Rows from block 3 of the text encoder, named by matrix and row number. Rows with one number belong to one neuron. Each number is 128 + 24 x the weight over its row's rms, rounded and kept within 0 to 255. All counts start at 0. After the name is the row's rms in percent of the matrix's.
# fc1: MLP up (text_encoder.blocks.3.mlp.fc1.weight, 768x128), inputs 0-63
# fc2: MLP down (text_encoder.blocks.3.mlp.fc2.weight, 128x768, transposed), outputs 0-63
fc1.4 100 [126 135 130 128 111 122 121 116  77 127 132  59 109  95  87  96 121  97 145 122 104 166 111 114 144  86  79 107 129 149 157 139 164 120 157 103 129  85 168 117 144 145 135 113 155 146 103 119 115 155 104  96 121  86 134 109  91 122 163 103 131 109 134 137]
fc1.5 115 [159 169 150 189 145 167 155 125 133 119 148 129 142 129 139 109 151 125 142 159 171 137 127 194 120 114 129 137 118 137 118 119 138 153 124 110 146 122  88 138 160 124 128 164 169 137 157 112 161  93  97 122 123 104 113 121  82 132 118 149 160 155  78 141]
fc1.6 088 [135 127 116 116 130 107 158 159 143 108  99 112 154 125 166 153 119 138  84 101 112  94 128 118  89  86 154 129 127 155  76 174 118  98 131 126  89 146 131  97 132 112 111 132 104 118 150 136 100 163 124 115  80  96 138 135 147 141 167 111 117 133 110 117]
fc1.7 078 [154 147 133 149 119 134  85 136 150 105 147 166 164 139  94 145 125 148 148 124 145  81 102  76 160 145 155 116 144 145 106 116 116 192 108 118 114  96 131 127 170 113 144 114 118 127 120 113 147 124  65 127 109  99 157 149 122 114 158  99 133 178  77 153]
fc1.9 085 [145 156 123 135 156 172 143 118 129 143  97 112 149 130 127 139 133 134 193  75 174 103 120  87 150 141 135 103 128 118 156 170 153 134  96 101 105 139 110 125 133 132 103 149  94 117 127  87 105 111 151  93 114  91 110 150 127 133 139 101 123 142 139  97]
fc1.11 083 [160 143  89 140 119 128  98 142 128  92 117 184 133 132 108 151 124 146 160 153 134 187 112 133  88 129 140 105 169 139 139 132 118 165 138 133 144 136 162 128 122 120 119 111 118 108 107 123 120 135 114 155 107 133 133 167 155 132 166  97 155 169 138 124]
fc1.12 096 [120 105 122 182 166 146 186 123 137 182 140 154 101 155  98 101 125 129 146 100 119 161 150 145 129 101 117 150 146 161 132 125 145 166 122 109 153 126 138 149  97 123 145 124 128 151 165 111 136 163 122 129 146 170 128 100  85 125 140 116 131 149 114 162]
fc1.13 094 [178 129 150 139 194 137 131  99 105 141 126 137 162 131 149 128 139 114 148 133 139 143 150 122 120 155 149 109 134 123 144 154 136 152 189  84 127 160 122 125 136 185 141 126 168 111 186 158 159 140 103 148 204 127 118 113 114 164 131 123 114 108 117 127]
fc1.14 097 [ 99 122 128 152 129 140 120 162 166 110 125 142 143 174 132  96 114 171 134 141 122 130 165 118  99 137 127 189  90 103 145 126 152 108 128 129  99 143 148 127 164 104 107 167 129 140 176 176  97 144 142 141 125 120 117 184 106 173 126  96 158 130 118  95]
fc1.15 101 [140 106 135 140 163 118  80 170 112 175  98 168 154 105 194 124 145 126 124 130  94 119 127 123 149  92 143 145 133 116 118 158 164 123 145 139  97 143 122 156 140 146 111 146 174 116  97  89 125 137 128  82 187 104 133 105 120 139 120 107 178 161 157 127]
fc1.16 103 [ 99 132 129 156 108 148 133 108 108 134 120 124 116 124 134 150 111 116 133 124 138 156 142 118 150 127  80 165 111 159 159  96 158 178 128  76 153 126 131 116 105 139 127 102 170 126 142 123 124  80 137 130 154 127 137 133  77 105 126 164 125 152 119 125]
fc1.17 090 [125 142 132 140 156 168  57 125  71 143 187 131 153 112 133 138 113 108 113 134 123 105 154 169 139  98 140 176 134 132 112 104 136 120 112 137 117 127 171 107 123 170 139 101 136 118 117 126 119 153 128 116 134  94 130 157 116 168 149 146 109 147 143  94]
fc1.18 112 [125 120 120 157 162 128 148 120 131 148 137 128  70 100 151  94 126 169 134 147 159 125 163 112  89 116  88 121 102 125 134 121 149 150  91 115 135 166 104 106 124 165 159 127  96 132 132 113 153 119 117 117 132 124 130 125 128  89  92 135  83 130 117 126]
fc1.19 093 [145 153  99 145 116 133 159 110 117 139 148 136 126 101  93 130 169 158 143 119 141 103 115 120 142 114 137 179 119 147 145 153  99  92 145 104  83 143 158 120 140 105  65  96 167 105 129 151  90 121  88 100 122 105 153 123 161 126 158 128 113 125  81 142]
fc1.20 099 [118 112 113 121 138 134 139 119 109 167 101 162 167 149 119 163 111 109 118 119  80 135  97 136  72 106 107 122 140 121 163  95 154 122 102 174 166 145 125 135 149 160 151 157 109 168 105 152 150 143 106 113 157 108 143 120 173 100 139 117 157  89 166 162]
fc1.21 104 [151 127 121 134 146 114 113 128 105 113 139 116  74  97 127 124 125 132 130 118 159 115 153 143 104  75 119 119 107 159 123 163 105 115 110 171 103 117 148 130 162 148 141 136 104 114  86 127 120 127 110 108  87 123 121 114 167  99 175 133 127  94 141  98]
fc1.22 098 [127 108 126  88 123 110  97 181 109 105 132 121 116 184  89 168 139 113 131 123 105 117 122 116 118  92 129 112 105 144 131 111 169 128 140  98 143 118 123 117 138 113 110 183 125 159 105 138  98 159 120 158 151 123 136 148 135 174 107 150 117 157 129 113]
fc1.23 117 [ 81 118 134 112 134 121 128 128 120 117 146 129 149  96 124 106  88 123 147 149  89 151 149 126 134 125  91 150 130 131  97 138 100 131 102 129 120 143 169 137  98 138 105 142 146 131 119 104 115 201 116 159 190 124 124 150 150  95 131 126 157 142 124 105]
fc1.24 110 [139 177 123 128 101 129 140 115 122 137 104 114 116 110 140 141 126 113  62 126 119 153 178 119 133 116 102 173  96 126 115  95  93 145  87  76 121 143 153 122 121 129  92 164 119 153 122 160 106 188  92 115 150 150 131 106  98 143  83 158 120  89 112 111]
fc1.25 108 [ 91 111 117 141  93 135 104 117 142 141  92 104 104 146 136 112 159 136 120 132 124 115 112 107 125 123 131 147 112 151 117 133 120 152 122 123 141 104 121 154 115 115  73 108 112 152 177 125 123  89 146 120 119 126 126 104 109 147 116 171 132 131 167 135]
fc1.26 084 [ 87 148 140  95 102 171 102 160 107 130  81 162 145 129  91 137 118  87 183 155 130 134  89 126  98  67 143 142 116 123 111 130 157 158 142 102 136 133 128 116 132 168 136 185 103 158  92 156 127 122 100 121 122 122 134 145 132 127 128 167 105 151 137 132]
fc1.27 094 [149 136 158 133 108 155 148 154  71 120 165 155 128 160  89 162 126  87 167 105 117 174 109 173 115 136 122 140 134  90 174 123 128 110  93 120  90 139 160  70 154  99 134 113 129 107 111 113 169 108 123  79 149 108 123 155 132 146 151 125 115 134 121 139]
fc1.28 091 [124 138 158  97 107  95 138 109 129 125 103 180 202 100  93 110 113 122 141 100 161 114  92 120 127 115 147  87 114 128 112 131  82 137 140 104 109 117 131 161  73  88 101 124 179 111 128 113  88 106 160 140 112 124 157  96 155 135  83 122  90 101  87 136]
fc1.29 098 [123 114 162 106 111  82 147  79 126 151 143 160 131  72 127 107 121 109 144 105  90 117 155  75  91 168 138 116 129  87 112 136 118 127 143 141 151 121 145 164 119  81 143 113 141 178 131 126 129 113 119 101 141 168 121 132 136 104 117  93 119 163 117 105]
fc1.30 100 [161 141 155 133 119 121 141 126 149 109 115 141  94 145 118 130 118  96 162 112 119 121 149 159 145 184 115  83 121 113  94  94 175  76 108 135 103  96 137 161 108 102 118 124 120 122 117 106 108 121 133 133  61 125 128 129 121 161 106 132 105 159  94  96]
fc2.4 103 [162 130  94  95 171 117 135 120 116 129 121 114 112 144 147 124 116 178 136 123 119 140 122 160 164 143 139 104 136 115 113  81 114 110 125 131 172 122 110 123 102 131 120 143 149 102 145 126 143 108 134 126 107 123 162 161 159 116 133 115 132  95 130  93]
fc2.5 111 [ 95 123 130 120 159 133 107 137 122 115 101 101 144 111 126 110 123 115 129 100 112 153 113  85 113 161 147 105 127  85 135 188  96 131  85 144 149  80 154 149 178  99  95  90 135 125  94 109 138 107 117 159 130  75 129 172 146 150 166 122 166 116 129 141]
fc2.6 084 [ 95 124 104 149 131 100 154 142 173 124 143 100 132 200 101 122 135 143 127  94 119 134 134 128 124 133 107 100 150 126 123 101 118 137 100 187 132 112 117 131 123 135 128 136 143 103 146 111 123  90 137 115 188 155 192 143  97 145 109 137 136 113 113 174]
fc2.7 081 [139 136 116 111 158 144 134 111 105 142 147 173  95 121 137 130 165 117 152 145  89 143 159 153 138 152 141 109 105 105 138 135 154 147 101 169 128 152 156 135 124 142 139 167  72 107 117 149 146 151 151  94  80 146 132 140 122 140 117 170 134 119 122 154]
fc2.9 090 [122  85 141 176 136 101 115 126 102 119 140 105 158 120 131  93 134 111 121  84 163 112  99 106  70 118 144 130 108  74 136 143  92 119 185 128 130 145 131 135 121 153 146 142 116  97 175 150 109 117 116 135 156 150 150 170 155 161 121 114  98 154 132 142]
fc2.11 097 [128 137 164 146 159 143 147  95 146 100 142 139 157 118 117  71  77 150  72 140 105 126 141 116  88 143 142 138 107 138 123 161 109 102 152 125 132 102 154 147  92 137 113 124 145 120 158 102  90  94 126 116 159 115  98 142  98 146 125 102 115 110 145 142]
fc2.12 095 [150 114 118 103 127 122 127 111 161 136  75 126 147 122 126 130 133 150 134 149  86 172 138 165  86 127 132 159  78 102 148 164  95 117 142 178 124 116 158 144 169 105 118 185  80 139  92 119 142 127 140 122 109 121 165 124 107 118 176 134  96 144 114 140]
fc2.13 105 [151  92 141 115 145 116 128 135 103 129 135 145 137  93 129 122 110 147 133 165 116 132 103 189 142 111 154 142 108 108 142  91 110 120 121 148 150 104  83 136  94 121 163 130 183 159 122 139 110  53 103  80 142  98 132 136 108 136  94 154  93 139 143 116]
fc2.14 089 [154 124 130  83 115  84 177 123 131  97 124 137 141 115 120 150 136 126  94  84 120 126 143 124 126 109 127 107 129 151 166 126 141 120 126 100 187 147 113 105 178 100 167 109 135 140 114 120 115  95 104 119 145 115 120 147 103 123 117 142 101 108 133 118]
fc2.15 089 [100 133 173 102 136 123 165 102  95 169 138 135 118 143 137 123 142 128 179 132 163 147 112 129 106 117 133  91 153 111 130 148 141 112 144 135 173  98 100 142 111 121  99 124 131 120 135 180 123 113 112 117  83 117 163 142 129 171 105 153 102  96 103 113]
fc2.16 100 [151 136 117 141 120 126 113 148 135 100  94 123 173 105 118 114 128 142 100 127 133 113 124 154 136 139 124 128 132 137 138 140 154 141 149 140 101 158 129 158 131  99 121 108 165 138 177 110 144 172 122 104 118 130 164 124 178 181 133 111 133  39 130 111]
fc2.17 105 [111 131 118 115 112 165 157 144 154 146 101 126 164 132  96 143 103 141 170 109 116 132 138 142 127 146 125 128 126  98 118 113 119 122 137 100 144 116 123 147 143  97 108 146  96 171 121 156  90  84 144  89  99 162 125  89 111 139 138 128 103  64 138  88]
fc2.18 110 [ 92 142 128  74 124 144  83 118 140 157 113 119 172  99 150 139 118  72 151 128 151 147 128 134 158 121 107 143 136 126 101 132  94 134 195 137 178 125 101 133 108 127  84 127 131 125 127 105 124 127 180 142 110 120 143 115 110  97 127 143 171 129 120 153]
fc2.19 098 [151 125 131 148 174 134 136 145 125 109  80 152 152 139 159 162 129 127 111 136 123 119 133 129  91 151 102 146 125 143 124 138 116 116  88 154 139 154 105 166 153 160 124 172  86 180 122  90  91 132 140 142 144 126  82 133 177 163  95 130 105 160 127 105]
fc2.20 099 [163 126 115 122 110 148 103 135 147 117 189 107 134 112 114 114 139 154 196 157 122 126 132 140 122 132 144 144 115 164 134 114 143 110 133 140 122 116 118 139  94 165 109 114 122  74 112 121 166 157 131 122 125 163 102 124 116 101 123 173 168 108 130 135]
fc2.21 102 [116 143 144 134 107 147  96 150 172 152 131 146 142 154 104  48 161 154 143 103 153 100 103  92 113 120 104 136 127 118  83 120 125 126 119  52 166  90 107 156 138 113 105  97 141 172 110 153 121 123 130 134 144 106  99 114 111 123 141 102 122 167 129 108]
fc2.22 098 [153 162 156 147 112  97 142 157 125 113 129 148  98 160 138 101 143 117 137 159 135 104 133 146 102 139 124 147 116  84 120 154 148 134 147 131 125  89  91 150 130 139 173 142 146 146 144 108 102 106 129 119  97 108 162 135  82 155 123 146 120  75 183 146]
fc2.23 109 [162 123  95 111 121 127  86 121 145 146 102 147 108 103 155 106  90 149 142 136 167 114 148 162 164 136  97 160 154  92 166 154 164 111 165  86  95  83 124 152 158 145 148 117 189 145 113 144 120 148 130 149 125 166 131 152 140 156 143 119 115 131 103 131]
fc2.24 104 [143 133 137 128 106 145 109  92 119  81 131  99 129 159 122 111 154 120 156 111  82  90  79 136 139 175 113 152 131 126 168 157 199 110 137 148 123 150 122 111  87 128 117 111 158 169 139 136 168 135 136 163 110 143 123 105  96 155 130 119 122 130 168 138]
fc2.25 104 [120 110 119 157 150 132 102 122 137 146 126  99 165 139 112 115 119 105 141 152 120 101 146 116 191 133  99 119 133 117 124 191 131 180 166 152 160 131 121 123 136 118 142 123 136  92 141 119 138  99 154 114 155 142 124 145 124 129 147 116 124 116  66 121]
fc2.26 082 [142 146  65 145 124 102 138 117 161 165  99 134 108 126 139 162 136 146 119 150  99 121 153 136 193 107 164 131 133 159 135 154 156 105 137 135 153  78 104 126 108 110  84 115 168 119 118 148 115 110 133 110 115 148 113 126 135 144 161  98 126 145 140 166]
fc2.27 098 [104 101 155 147 117 147 162  91 142 103 102 154 143 113 131  87 133 147 130 164 156  99 120 175 111 144 113 124 118 137  85 124 133 167  98 104 149 101 127 135 138 152 139 118 105 164 147 148  98 144 127 116 123 113 134 129 155 124  95 138 157  81 151 113]
fc2.28 094 [128 127 134 155 107 111  94 114  97 113 104  89  77 114 124 130 136 154 174 130 128 134 131 101 117 145 102 157 106  88 109 151 155 160 103 113 143 134 161 143 126 101 141 127 135 148 128 154 154 106 112 121 139 132 115 155  86 123 108 139 128 147  96 145]
fc2.29 094 [ 78 118 130 137 118 141 116 182 126 163 106  97 145 157 120 115  84 103 130 165 150 111 113 143 155 139 101 115 152 161 109 172 140 119  82 107 141 117 109 158 148 119 109 132 142 143 131 129 120 111 134 177 125 133 108 147 112 168 131 111 159 101 152  81]
fc2.30 107 [145 139 117 110  92 135 114 120 132 151 143 116 163  92 120 153 146 160 127 104  95 133 123 153 154 114 109 131 141 166 160 181 136 166 152 138 124 139 140  95 110 127 136 115 121 136 181 112 155 136 151 127 170 127 128 108 169 133 123 102 164 130 137 117]