config.toml
spec_augment = false
tokenizer = "word"
encoder_depths = [2, 2, 2, 2]
text_encoder_mlp_ratio = 6
text_encoder_bias = "all"
init = "xavier_uniform"
beta2 = 0.99
beta1 = 0.9
batch_size = 512
epochs = 149.4
final_lr_fraction = 0.1
Rows from block 7 of the text encoder, named by matrix and row number. Rows with one number belong to one neuron. Each number is 128 + 32 x the weight over its row's rms, rounded and kept within 0 to 255. All counts start at 0. Numbers have three digits each. After the name is the row's rms in percent of the matrix's.
# fc1: MLP up (text_encoder.blocks.7.mlp.fc1.weight, 768x128), inputs 0-127
# fc2: MLP down (text_encoder.blocks.7.mlp.fc2.weight, 128x768, transposed), outputs 0-127
fc1.169 105:154134138126109126105081128024101159098165128151126065092095142157158160145159093073131113101112090168104150164070128202125103183117132138131184115077133169119117127135125110129089133154115087124154105115198133155143124088091151113145201077130107078157060108116124147048124134148173160094152095126150136152131143113181126159134174107147130085126136159084153129146135142040113166142125
fc2.169 102:161093092135130124119143139207149163107126111103108138146135090165072115165097145165109151130203124153171104056142104100115173080162131154149112158121162103165158148101109127138180122155128180115086110122096134122125089150137132130072097097125137134100159143110116185173140121086160070162138106133066083122101108118123183094147090158101130127204096061124106056111096120216117077103129
fc1.170 086:101082169123134141142133123121102120117084111150153100097090079123105139129123106168142132136130126078134154090150101134164114126114114139118177153072115152136135097115126115171143174180156117152129131185127108154167087105182130154147164117161087127097183077097120142116096192117147143118105199061153085114084089083107170189187107110115179072101107101144129114123185071151113191041180
fc2.170 106:209189146187117078171075144157167125111098146098120113121159159104125113122105171106115126112155129105085115122146129106119152121147085137147113095119129140131078142147120058098167063078115129096131104084131070086097139143103139155100134092147140095146074185117156198139149055087125126077097082150110058104122117144151152155064129206149116086133170142095130103147114131141130060156144
fc1.171 091:077148134071100145167152139095170113154107127153144137089092129105093132129129137127108152092092198156184127158167146138085149110071100128124142063150191116134144169166161109145188177140122101119140085146128149099134115121147140161128146178102157156165194166072188051145182112158184132169150145114142123081120067189170147160116138138106120098145182105151115165117106172188133142137155
fc2.171 096:132146156160116135154164129132124133142162151120132174109093159087127139138103091158097134128169087219140184118089142107194092093105106092080181148109101156106137130089157087130049217128107098116156085165121171146134147130178137094114132086086102130130137103155105141146065124131091143178121047113173086128165100100077114091137114185080081126124105132150156099170153155138183113129127
fc1.172 100:090101175108069118148134132126112074133133176171183182098056110054143135092106155172117154148077135125110136126191098180150160091135193192086096202164147102127057113160117153134145135127104125134144170112118108097120147133167085077131134128128170134157078118103112146140096117103125150157126098161190132098186152085102109127130120154161128134164148179129119076184107109125181096136118
fc2.172 123:144200149170195105113154091145136155120076110151140085175119099170114088135135156103114133105121184113142139130076173099146163160149123116099168162095097133097137110112125144101112132151143158053153097147078075098099154185080150165152114148138147202116108096109127083131153147169087148123104166131058134177136076183117129126158150067168091153115065128115123117105103137160130188061149
fc1.173 101:079160063107128102128150135113070071172133125124101138091144100136110093198078174145135122166114132137117121100092114071149143158143086199100168096111152140089140127084148094100140179143133093092121065161102079113110135159114099166160161132074140116177091103149143150141112065130149092074087189094118140101075173115137146197082127142111126180151162164110094161101129089099114144145087
fc2.173 115:155133124102124113167139126150125107063152162183139205115075132094140156135162162140163094142145109136149111108101113121137098118099102125200137116084140169146145132149070084106117070068166130133109117115110135095113124144142117089079094119189140127090116135155201163124073143146138190200107124124104116035092074151173159081113112149111139093134149137156184174130089172088120135066113
fc1.174 108:137172190119112100108129123103160130148155153106091120132069103119106147176085162098124119112137113158075125099109118149120102127164174093143111165083151125148147138174146155094122126114108169136235106094161147098076092121125166156178151139123101125139133135077131067126138118119151097085123094135161073136158090086187160085148085151123134134120151074155077068067085198190177157116097
fc2.174 101:131093125089160140130142099126076026123128118091207106162098142161169180090134114125121094120128142137069088156148107076126165140090097129156165133118150151074125084091082108113096185128146120107133164156102131132027153158176107107140156122140149115073130112173166102169097110092129123056116069116171127101125130048135080162112110126108148161118135115085135088114113123118141101096170
fc1.175 099:129065124129140091115117085156165121117110173122174109138144132104103094149122114127128108094099129119140115135102114147173141114134143101126134133108136171147121156149122164138167225137085114162115127128078169122157212152113199109089100057212117189105123117149195132091093128165132213164164085088137145079095178091153086078107162126150163087147153113096137103104100140104099125075128
fc2.175 098:153141112104137141202153161124198170182140160104123130129144021169190168152102152107133105082146123123123100097114110139153168102129100145124155142122121173107112119076174149151104076113103060111163131107150148134084168110099136146178158141121111049194103114116169123128070123132117064078143133141072145182158153143112104114121134096131123204103117154100137115097166174146151089122154
fc1.176 106:128113122195107150149145125122120057151124112128099128130165156177148146147083115137149191134064133088147122128101137138173113089120170155189125119130113095176082202132134131078145133137129091108087107160133158173042155059131158115119136129129112114208128103089125096098126097128144157159051147129162102159178112117139124165106111049086098098142118159084077134146072093113121070125129
fc2.176 099:116154157104164155175113138112114081118169191119124104131109093091053163121164089214112127184144083114110151137095212140120152146127149119099088126126120132108145134145127184107108149161083151114091134105168069169129129125141163120128085151142107147074190125134125101118111105183134110142040162205128129095146101116112110105149130170168158142184104112119166190105142139095192154116177
fc1.177 087:114127071140129141142145102055104151153175161121163107121132102153102170131132140125121172141118097162199079120141124162134119150173172139118145071163160159132130131107133140144100175217090075119134130142192133119139187119165118150158140176138172168099135134114126153155089154135159109074131117081048178123085102119110089076107139128151190107128118078140170196137149035148112119138110
fc2.177 092:129083125169078084115130189177167110093073093096125092138100147092115129071155071121112164102159173150104085144142149172055156099121101086217085102132127139164097111151095086157166122049113128151136167113095113164125116095168054148144094127121147113131125060115109130156131130148137074172135104187141089145086169135102134150126130176142106141162133105070110111103163112088129119137103
fc1.178 082:201115087139170136136111166069122073123139109140075132097158084105130095170198119108153123156127155078112127082145175120125093157092090076115135099160146104135110105167115155131116112106121170156152120137117088128099119151148163149110190113105139110176191136145098141059148141208074202117127091116092143152108132148154079100105130097077196116170130126126163144162115141058071130110104
fc2.178 090:126178180173094173140135164148122170050066132174141072094119121122163188068161103154119115109141136176145078104077103090127142089111028114130107113151186125092117103107134188111167142205160108144139122126141149160125104142095093156164125122142150157118113100135139126153176151158112112180075133135134098116165132080135130129132141105117151155130182213146073118145144086119092114161112
fc1.179 108:109132127165133096127114108107120173123137126184075066108066188117126078100119118160081136167116146066120126117132111138183086083093113129135145132120110121114119112110139127092084188187127133116148148139060165145096055124111151140086161094141116079121159090169189128179065078021158160112127106114125132071118164103137103121187127099135086158125112094105181123157096137111122137112144
fc2.179 103:096152132095112070128111137212203159120176122111187106112167134065193111119130163129118103185161095094144121155097093146089143129180149166154121069137089152154131161135154117129126104151132167116121113085091143117060150093134101196140100132142101077121117062116095153117157143084063091114084095111108129193161104138133158118107089167102129145117137156141143076116110144160087151152195
fc1.180 088:146107124084152118137189133057122132133155094129102090108152112147108142129102169075097141133070151167204083095173123171138072066134101132112122196138163140212127123125134134107099098176168155138091203116128135135121142145105107175137143078111147155120124148153141126108169138103156169079131101133136126121185118119100107130077118109151151057143151163139129078055198119189167136125156
fc2.180 087:075123169144153151099056132147095083106146182127127107225176090129111098113127159125111078121135110153136133165150134109108141135083123137117171141172088099156130169171098128105140163097156126089090070114153138134077180138082160081126141159117165143171155080102115082131055132121125129091137172115096085193081205138158132146125115097133130142137079151156104080102108151143138112171057
fc1.181 110:145156157178213122183160114118172155093121145151149124121156094140144176182147126155146052127081048149114135085130141184124161131173144129094153138121142125113127164148125118144165134160094091104110113092107129199084091085058132095096118123098063111114127103134159119134167147175154087053136172101133119108114121130155133124117149104159068180196171116161122122144070137079139130154095
fc2.181 110:122112139125138161113118132114142135114121102064106112189140120142090136140168132130119123132140196112131062117178139071102152123079083168145117086175148150165113099090120129155093101147094130138172094156117106078123185094117121110134151113152150089080095102110148184115128091126173113133107088103074139128193127204147175170117066129101185108105133141151042150042160120170140085120179
fc1.182 119:080136164122124117153117149133118160121036080201129102134128076106161203145166155179134149117126131153017125124108198141133125100115129144132117125137158144085147148191189123161087158107061127142128164107100104173207156133095145105099126096110144100145096144120087203105153129136142154124138109144174141149133141122126107113133162080137155161128118140134190178174082106163100142109144
fc2.182 108:135164176127137061061109109151114139185112078161159141129125106105102106114195113149109127202132146140142168075147135075111121129145103095183126168145138140166162119098114173082143122125148132173116101138073138109106192122103142192137169096089142132133125115171073114092091130106088142098076085160101130114117107124135108097215107166148179104159098080123110153081088133059147175096115
fc1.183 092:114144120087119044161124115105113131113117151107152127140162184092149109125146091114074117148158112135114127144192083171134100142136110093142161097157106097104108148030135085164104090087189160147190090198109121139157098143102090129142175134104084139077173104197074116136146143134129085077085099131138134144090148110083128158102140124132112065111112150214166135113118165088164115130119
fc2.183 094:137127151164127063071166156177156188116127090121160096227103170155144110167105107154154106122146093082127076162115161148118097077146107123152106146152128128115141078178124133059132144122089132074133110134126155052102214113152130090147138136138135108188125178141180122144123131136138104080090077141103158114126135118157131207133142069148132173145118117144112135101111140097179187156160
fc1.184 087:119092076175118193122160159111114109128105065170081091146140100159111132097143097127140053170172102141104140134110110116141169140137125176068133126137082076129195111166140129142140116116120100134099109098081118099126116122170113125216183138124105121097104096147121133089180098157097092130190090144108178115114099190172181114169068113177159145140128125150151177146102107117106073191112
fc2.184 092:133102163099098142121162120117172143096128215109090169178138074120092170165108183142065133155109134100152140106132114148106108129111182132161099107056201110091137138128070181087123144143082151130126088231202125143123113108141096102074072125140104110139126122076144166122110085122146140150111158131137093141146141097112095106116134076152107195150143105127112103082175099118175163138131
fc1.185 102:143152159086103136117147099140147131146180108123142100130147106089104156125128151156117144078115118157071149150136146179127151123082127056125140137160101080110106130175083192073081117087147110120152069177165059113126148123110152127110109075121113145128115114169095193111129141196170105119068205108118112056116146163180142139124120156137087195063100128078101168137137141149123143170177
fc2.185 116:115118094210165094103116136102128130104063224158178160137117087185112116100070112142150093164238145165144117075137167134113097114121148161083154142114132131195177094062098127199153133101080122059104137114105126106135151132122105138101156128157123070132125178105127075120094142133144143146161113148121171150175139146096149138085145114130153074179125130152150117113117131129114138129109
fc1.186 099:092149160088125070153141148103140128143070109091142169115102109162086106118139152114170128123107142165134137111138203181140142126149058108114080103094115114097163128172150131116129087128100098090144090097197122179153122183109099118171207181082082166070127194175098095131183149101131108143159107115121147102085047129135108123170111158168157155152101123136111107136158188114081109141145
fc2.186 095:094121085149174130097136093157142133093181122114120149164138092095119125166146165148149150104143070121212125149136141096110121144083108131122114161077068110138123139124161143086167190044080126109075081143102092088094168151159086161099063106081147201193137081154146164127144139177079146147119131130155136118175161135155096178153127123145088121111135101077138079089111160151129141089147
fc1.187 097:149125117102054137175158121129125174215138170109088144139093178079139131214147139140151154132091110185120078158064167159089164160107151148170141097086159121163165089083172121106130094094111134153081072112100154137204172136088135141069163163146100142076117173138121088181147130130138124104090143124153191149119138121131163163148098139136163131124128088172150145135140138104157125158112
fc2.187 108:144118154118167078133086127111145116138168127103112152121122122133106184114124040128103141118141155160114125134150099136107125147117132161161104058122054132156129124113095104166058159081178113108151179151120050125174121075125130119173150189191191163097134164126163178152094144114067147117086132154126170076097144136154117079102106182130091134161141099116182167166097181095128146092111
fc1.188 101:178139099130144118119164177082161094088143132143140087162108167145115110125064143098134100126155057121198153188073145114113103162089117140142158125123126205129143154149092173124135103073139176095153120148128145090133157135108128126169137096052071088102119119091149099145097156078178121122131096192103162082124138117151133136117126166099107158153133142059142121165066133223134092114150
fc2.188 098:087144094132163130138145107172119137092121105159168165117164123138102145093190100094105073112121098189108155129103088104139110105118154138101112113196151115146143194101129120094128157137212107206127164086145144153149091103170133135175143198132099130130103133164126152123156099131086179145200164135118108083135138086075075164130175161112087106182108144114109093200102069103113105151153
fc1.189 077:077082185101142079135139142140054147100106133109156097149090071091086111131106100144091119094208103120145089095096126130085121152151121096164136125153094124155088181099124094156155129095147166206099140107099106104139136118154153191086089117167159102187122143180130063193114083143094141122153064223124093132156143114121085122136125125117106087140153134150092144150162107134100137102103
fc2.189 081:182197079151136149135098112105174117148197108103110128063160108152134131100165102132167178115108191144126146181130144128153134117124137117136111128127176105108154129107128172097121147165126070106121096112182105182142115110073145058185137167134157139086119067091083165083136146089103106150104177089085147110088138130075199113088176133117200123131133159112175141108089141159142167103104
fc1.190 095:108120129128132200079105167116187131100131165138111117093135139128102060164114107119154152158098171108107125098133090078138136109068185135120046152102109112092122109130065162138109119138157178085146121088104123117208129174099152087176191128123134095134088074109156133144105115115127199184160148093126169155144141113099156082094109101060129138173095135136159116089155126187074142126143
fc2.190 106:167149159120188089140185077156120135107166197079179117166082093158145094108121133171102114123167131095070097078149080149136120135160094159089196182162058179139122148188151122110140140125122065143110182100090087116058128097168124122095157149130118139145137154081112152121147098173119176147200107111179115099120139144142088161156125149135117142152125164122079126134111180131125091115125
fc1.191 100:148167120126134168103177147104146134155156160139133110103172142051135165154113099133142090144136164150194129167098142189152146116122147105181089127128134145142131081100096178127109203126120100157079205166110084156087176141144133140104091136085111152112153115151177143104108131142117162108110161131078204084138085066130186131120098071112137095129151049115113105119178172126161110116187
fc2.191 112:110110084117099096186098085115128168092106110101120150115129131183128127123105138086119114108071090067118076093135125092122093144097138128150126137102052145113084188143175145088100071120129109113160126066136173108096108104116094113078077137181120110132152104115114165200083140107172114135168081134146092202130158159134079171101126185187128127143047148174165119139109123086143104126139
fc1.192 077:115125152108152111109140169150139111126101120121127074119159096119130089118077129132162139135189199116036135072131144151084150178132127132108169062122050129189153146163120131161123100149112162084129163161157137069111116125165184127140123106167068102134112198122119106108136125120124137140133154150086116170167151130193184114069088158095162109080150100103133181175152124091154140154067
fc2.192 082:033128074132105130100126093162115100156153100148169178132177156084116125129177153190117161106134116127099133173137134147121120108163163163125112140149135117111112131033110093085139143061124181197109137117144125193174164181152094180127079138148160146101129114130143190127128143180107142179117122096153143144120136135134162130098162113144084176103110132074096108183109095085111091095187
fc1.193 095:098094123114137188118166160145058175096093092122062161097101147136125085110134115163093096122147173088224118146099147159101132153144122124103126066199114116129152136130081072124082132106113150101103183119117144111184078163138125126096111177110121124132136148145124127093098077133080156117098125132061195124182113123128122120105128148125075153160077177115133185128059068153126114120143
fc2.193 090:124174144185134121151146147155159099122192138089188105142112127112173125146123076142078160079135083151093130169141125157100190132165148126113133160093115102119081163155103160085141154163118057086066126140123133158168096139060115178105099066179120159187114157098145200177183128104081119147151139142121167170145097127134119117129172095107123138128177160135124145150157158132150056178131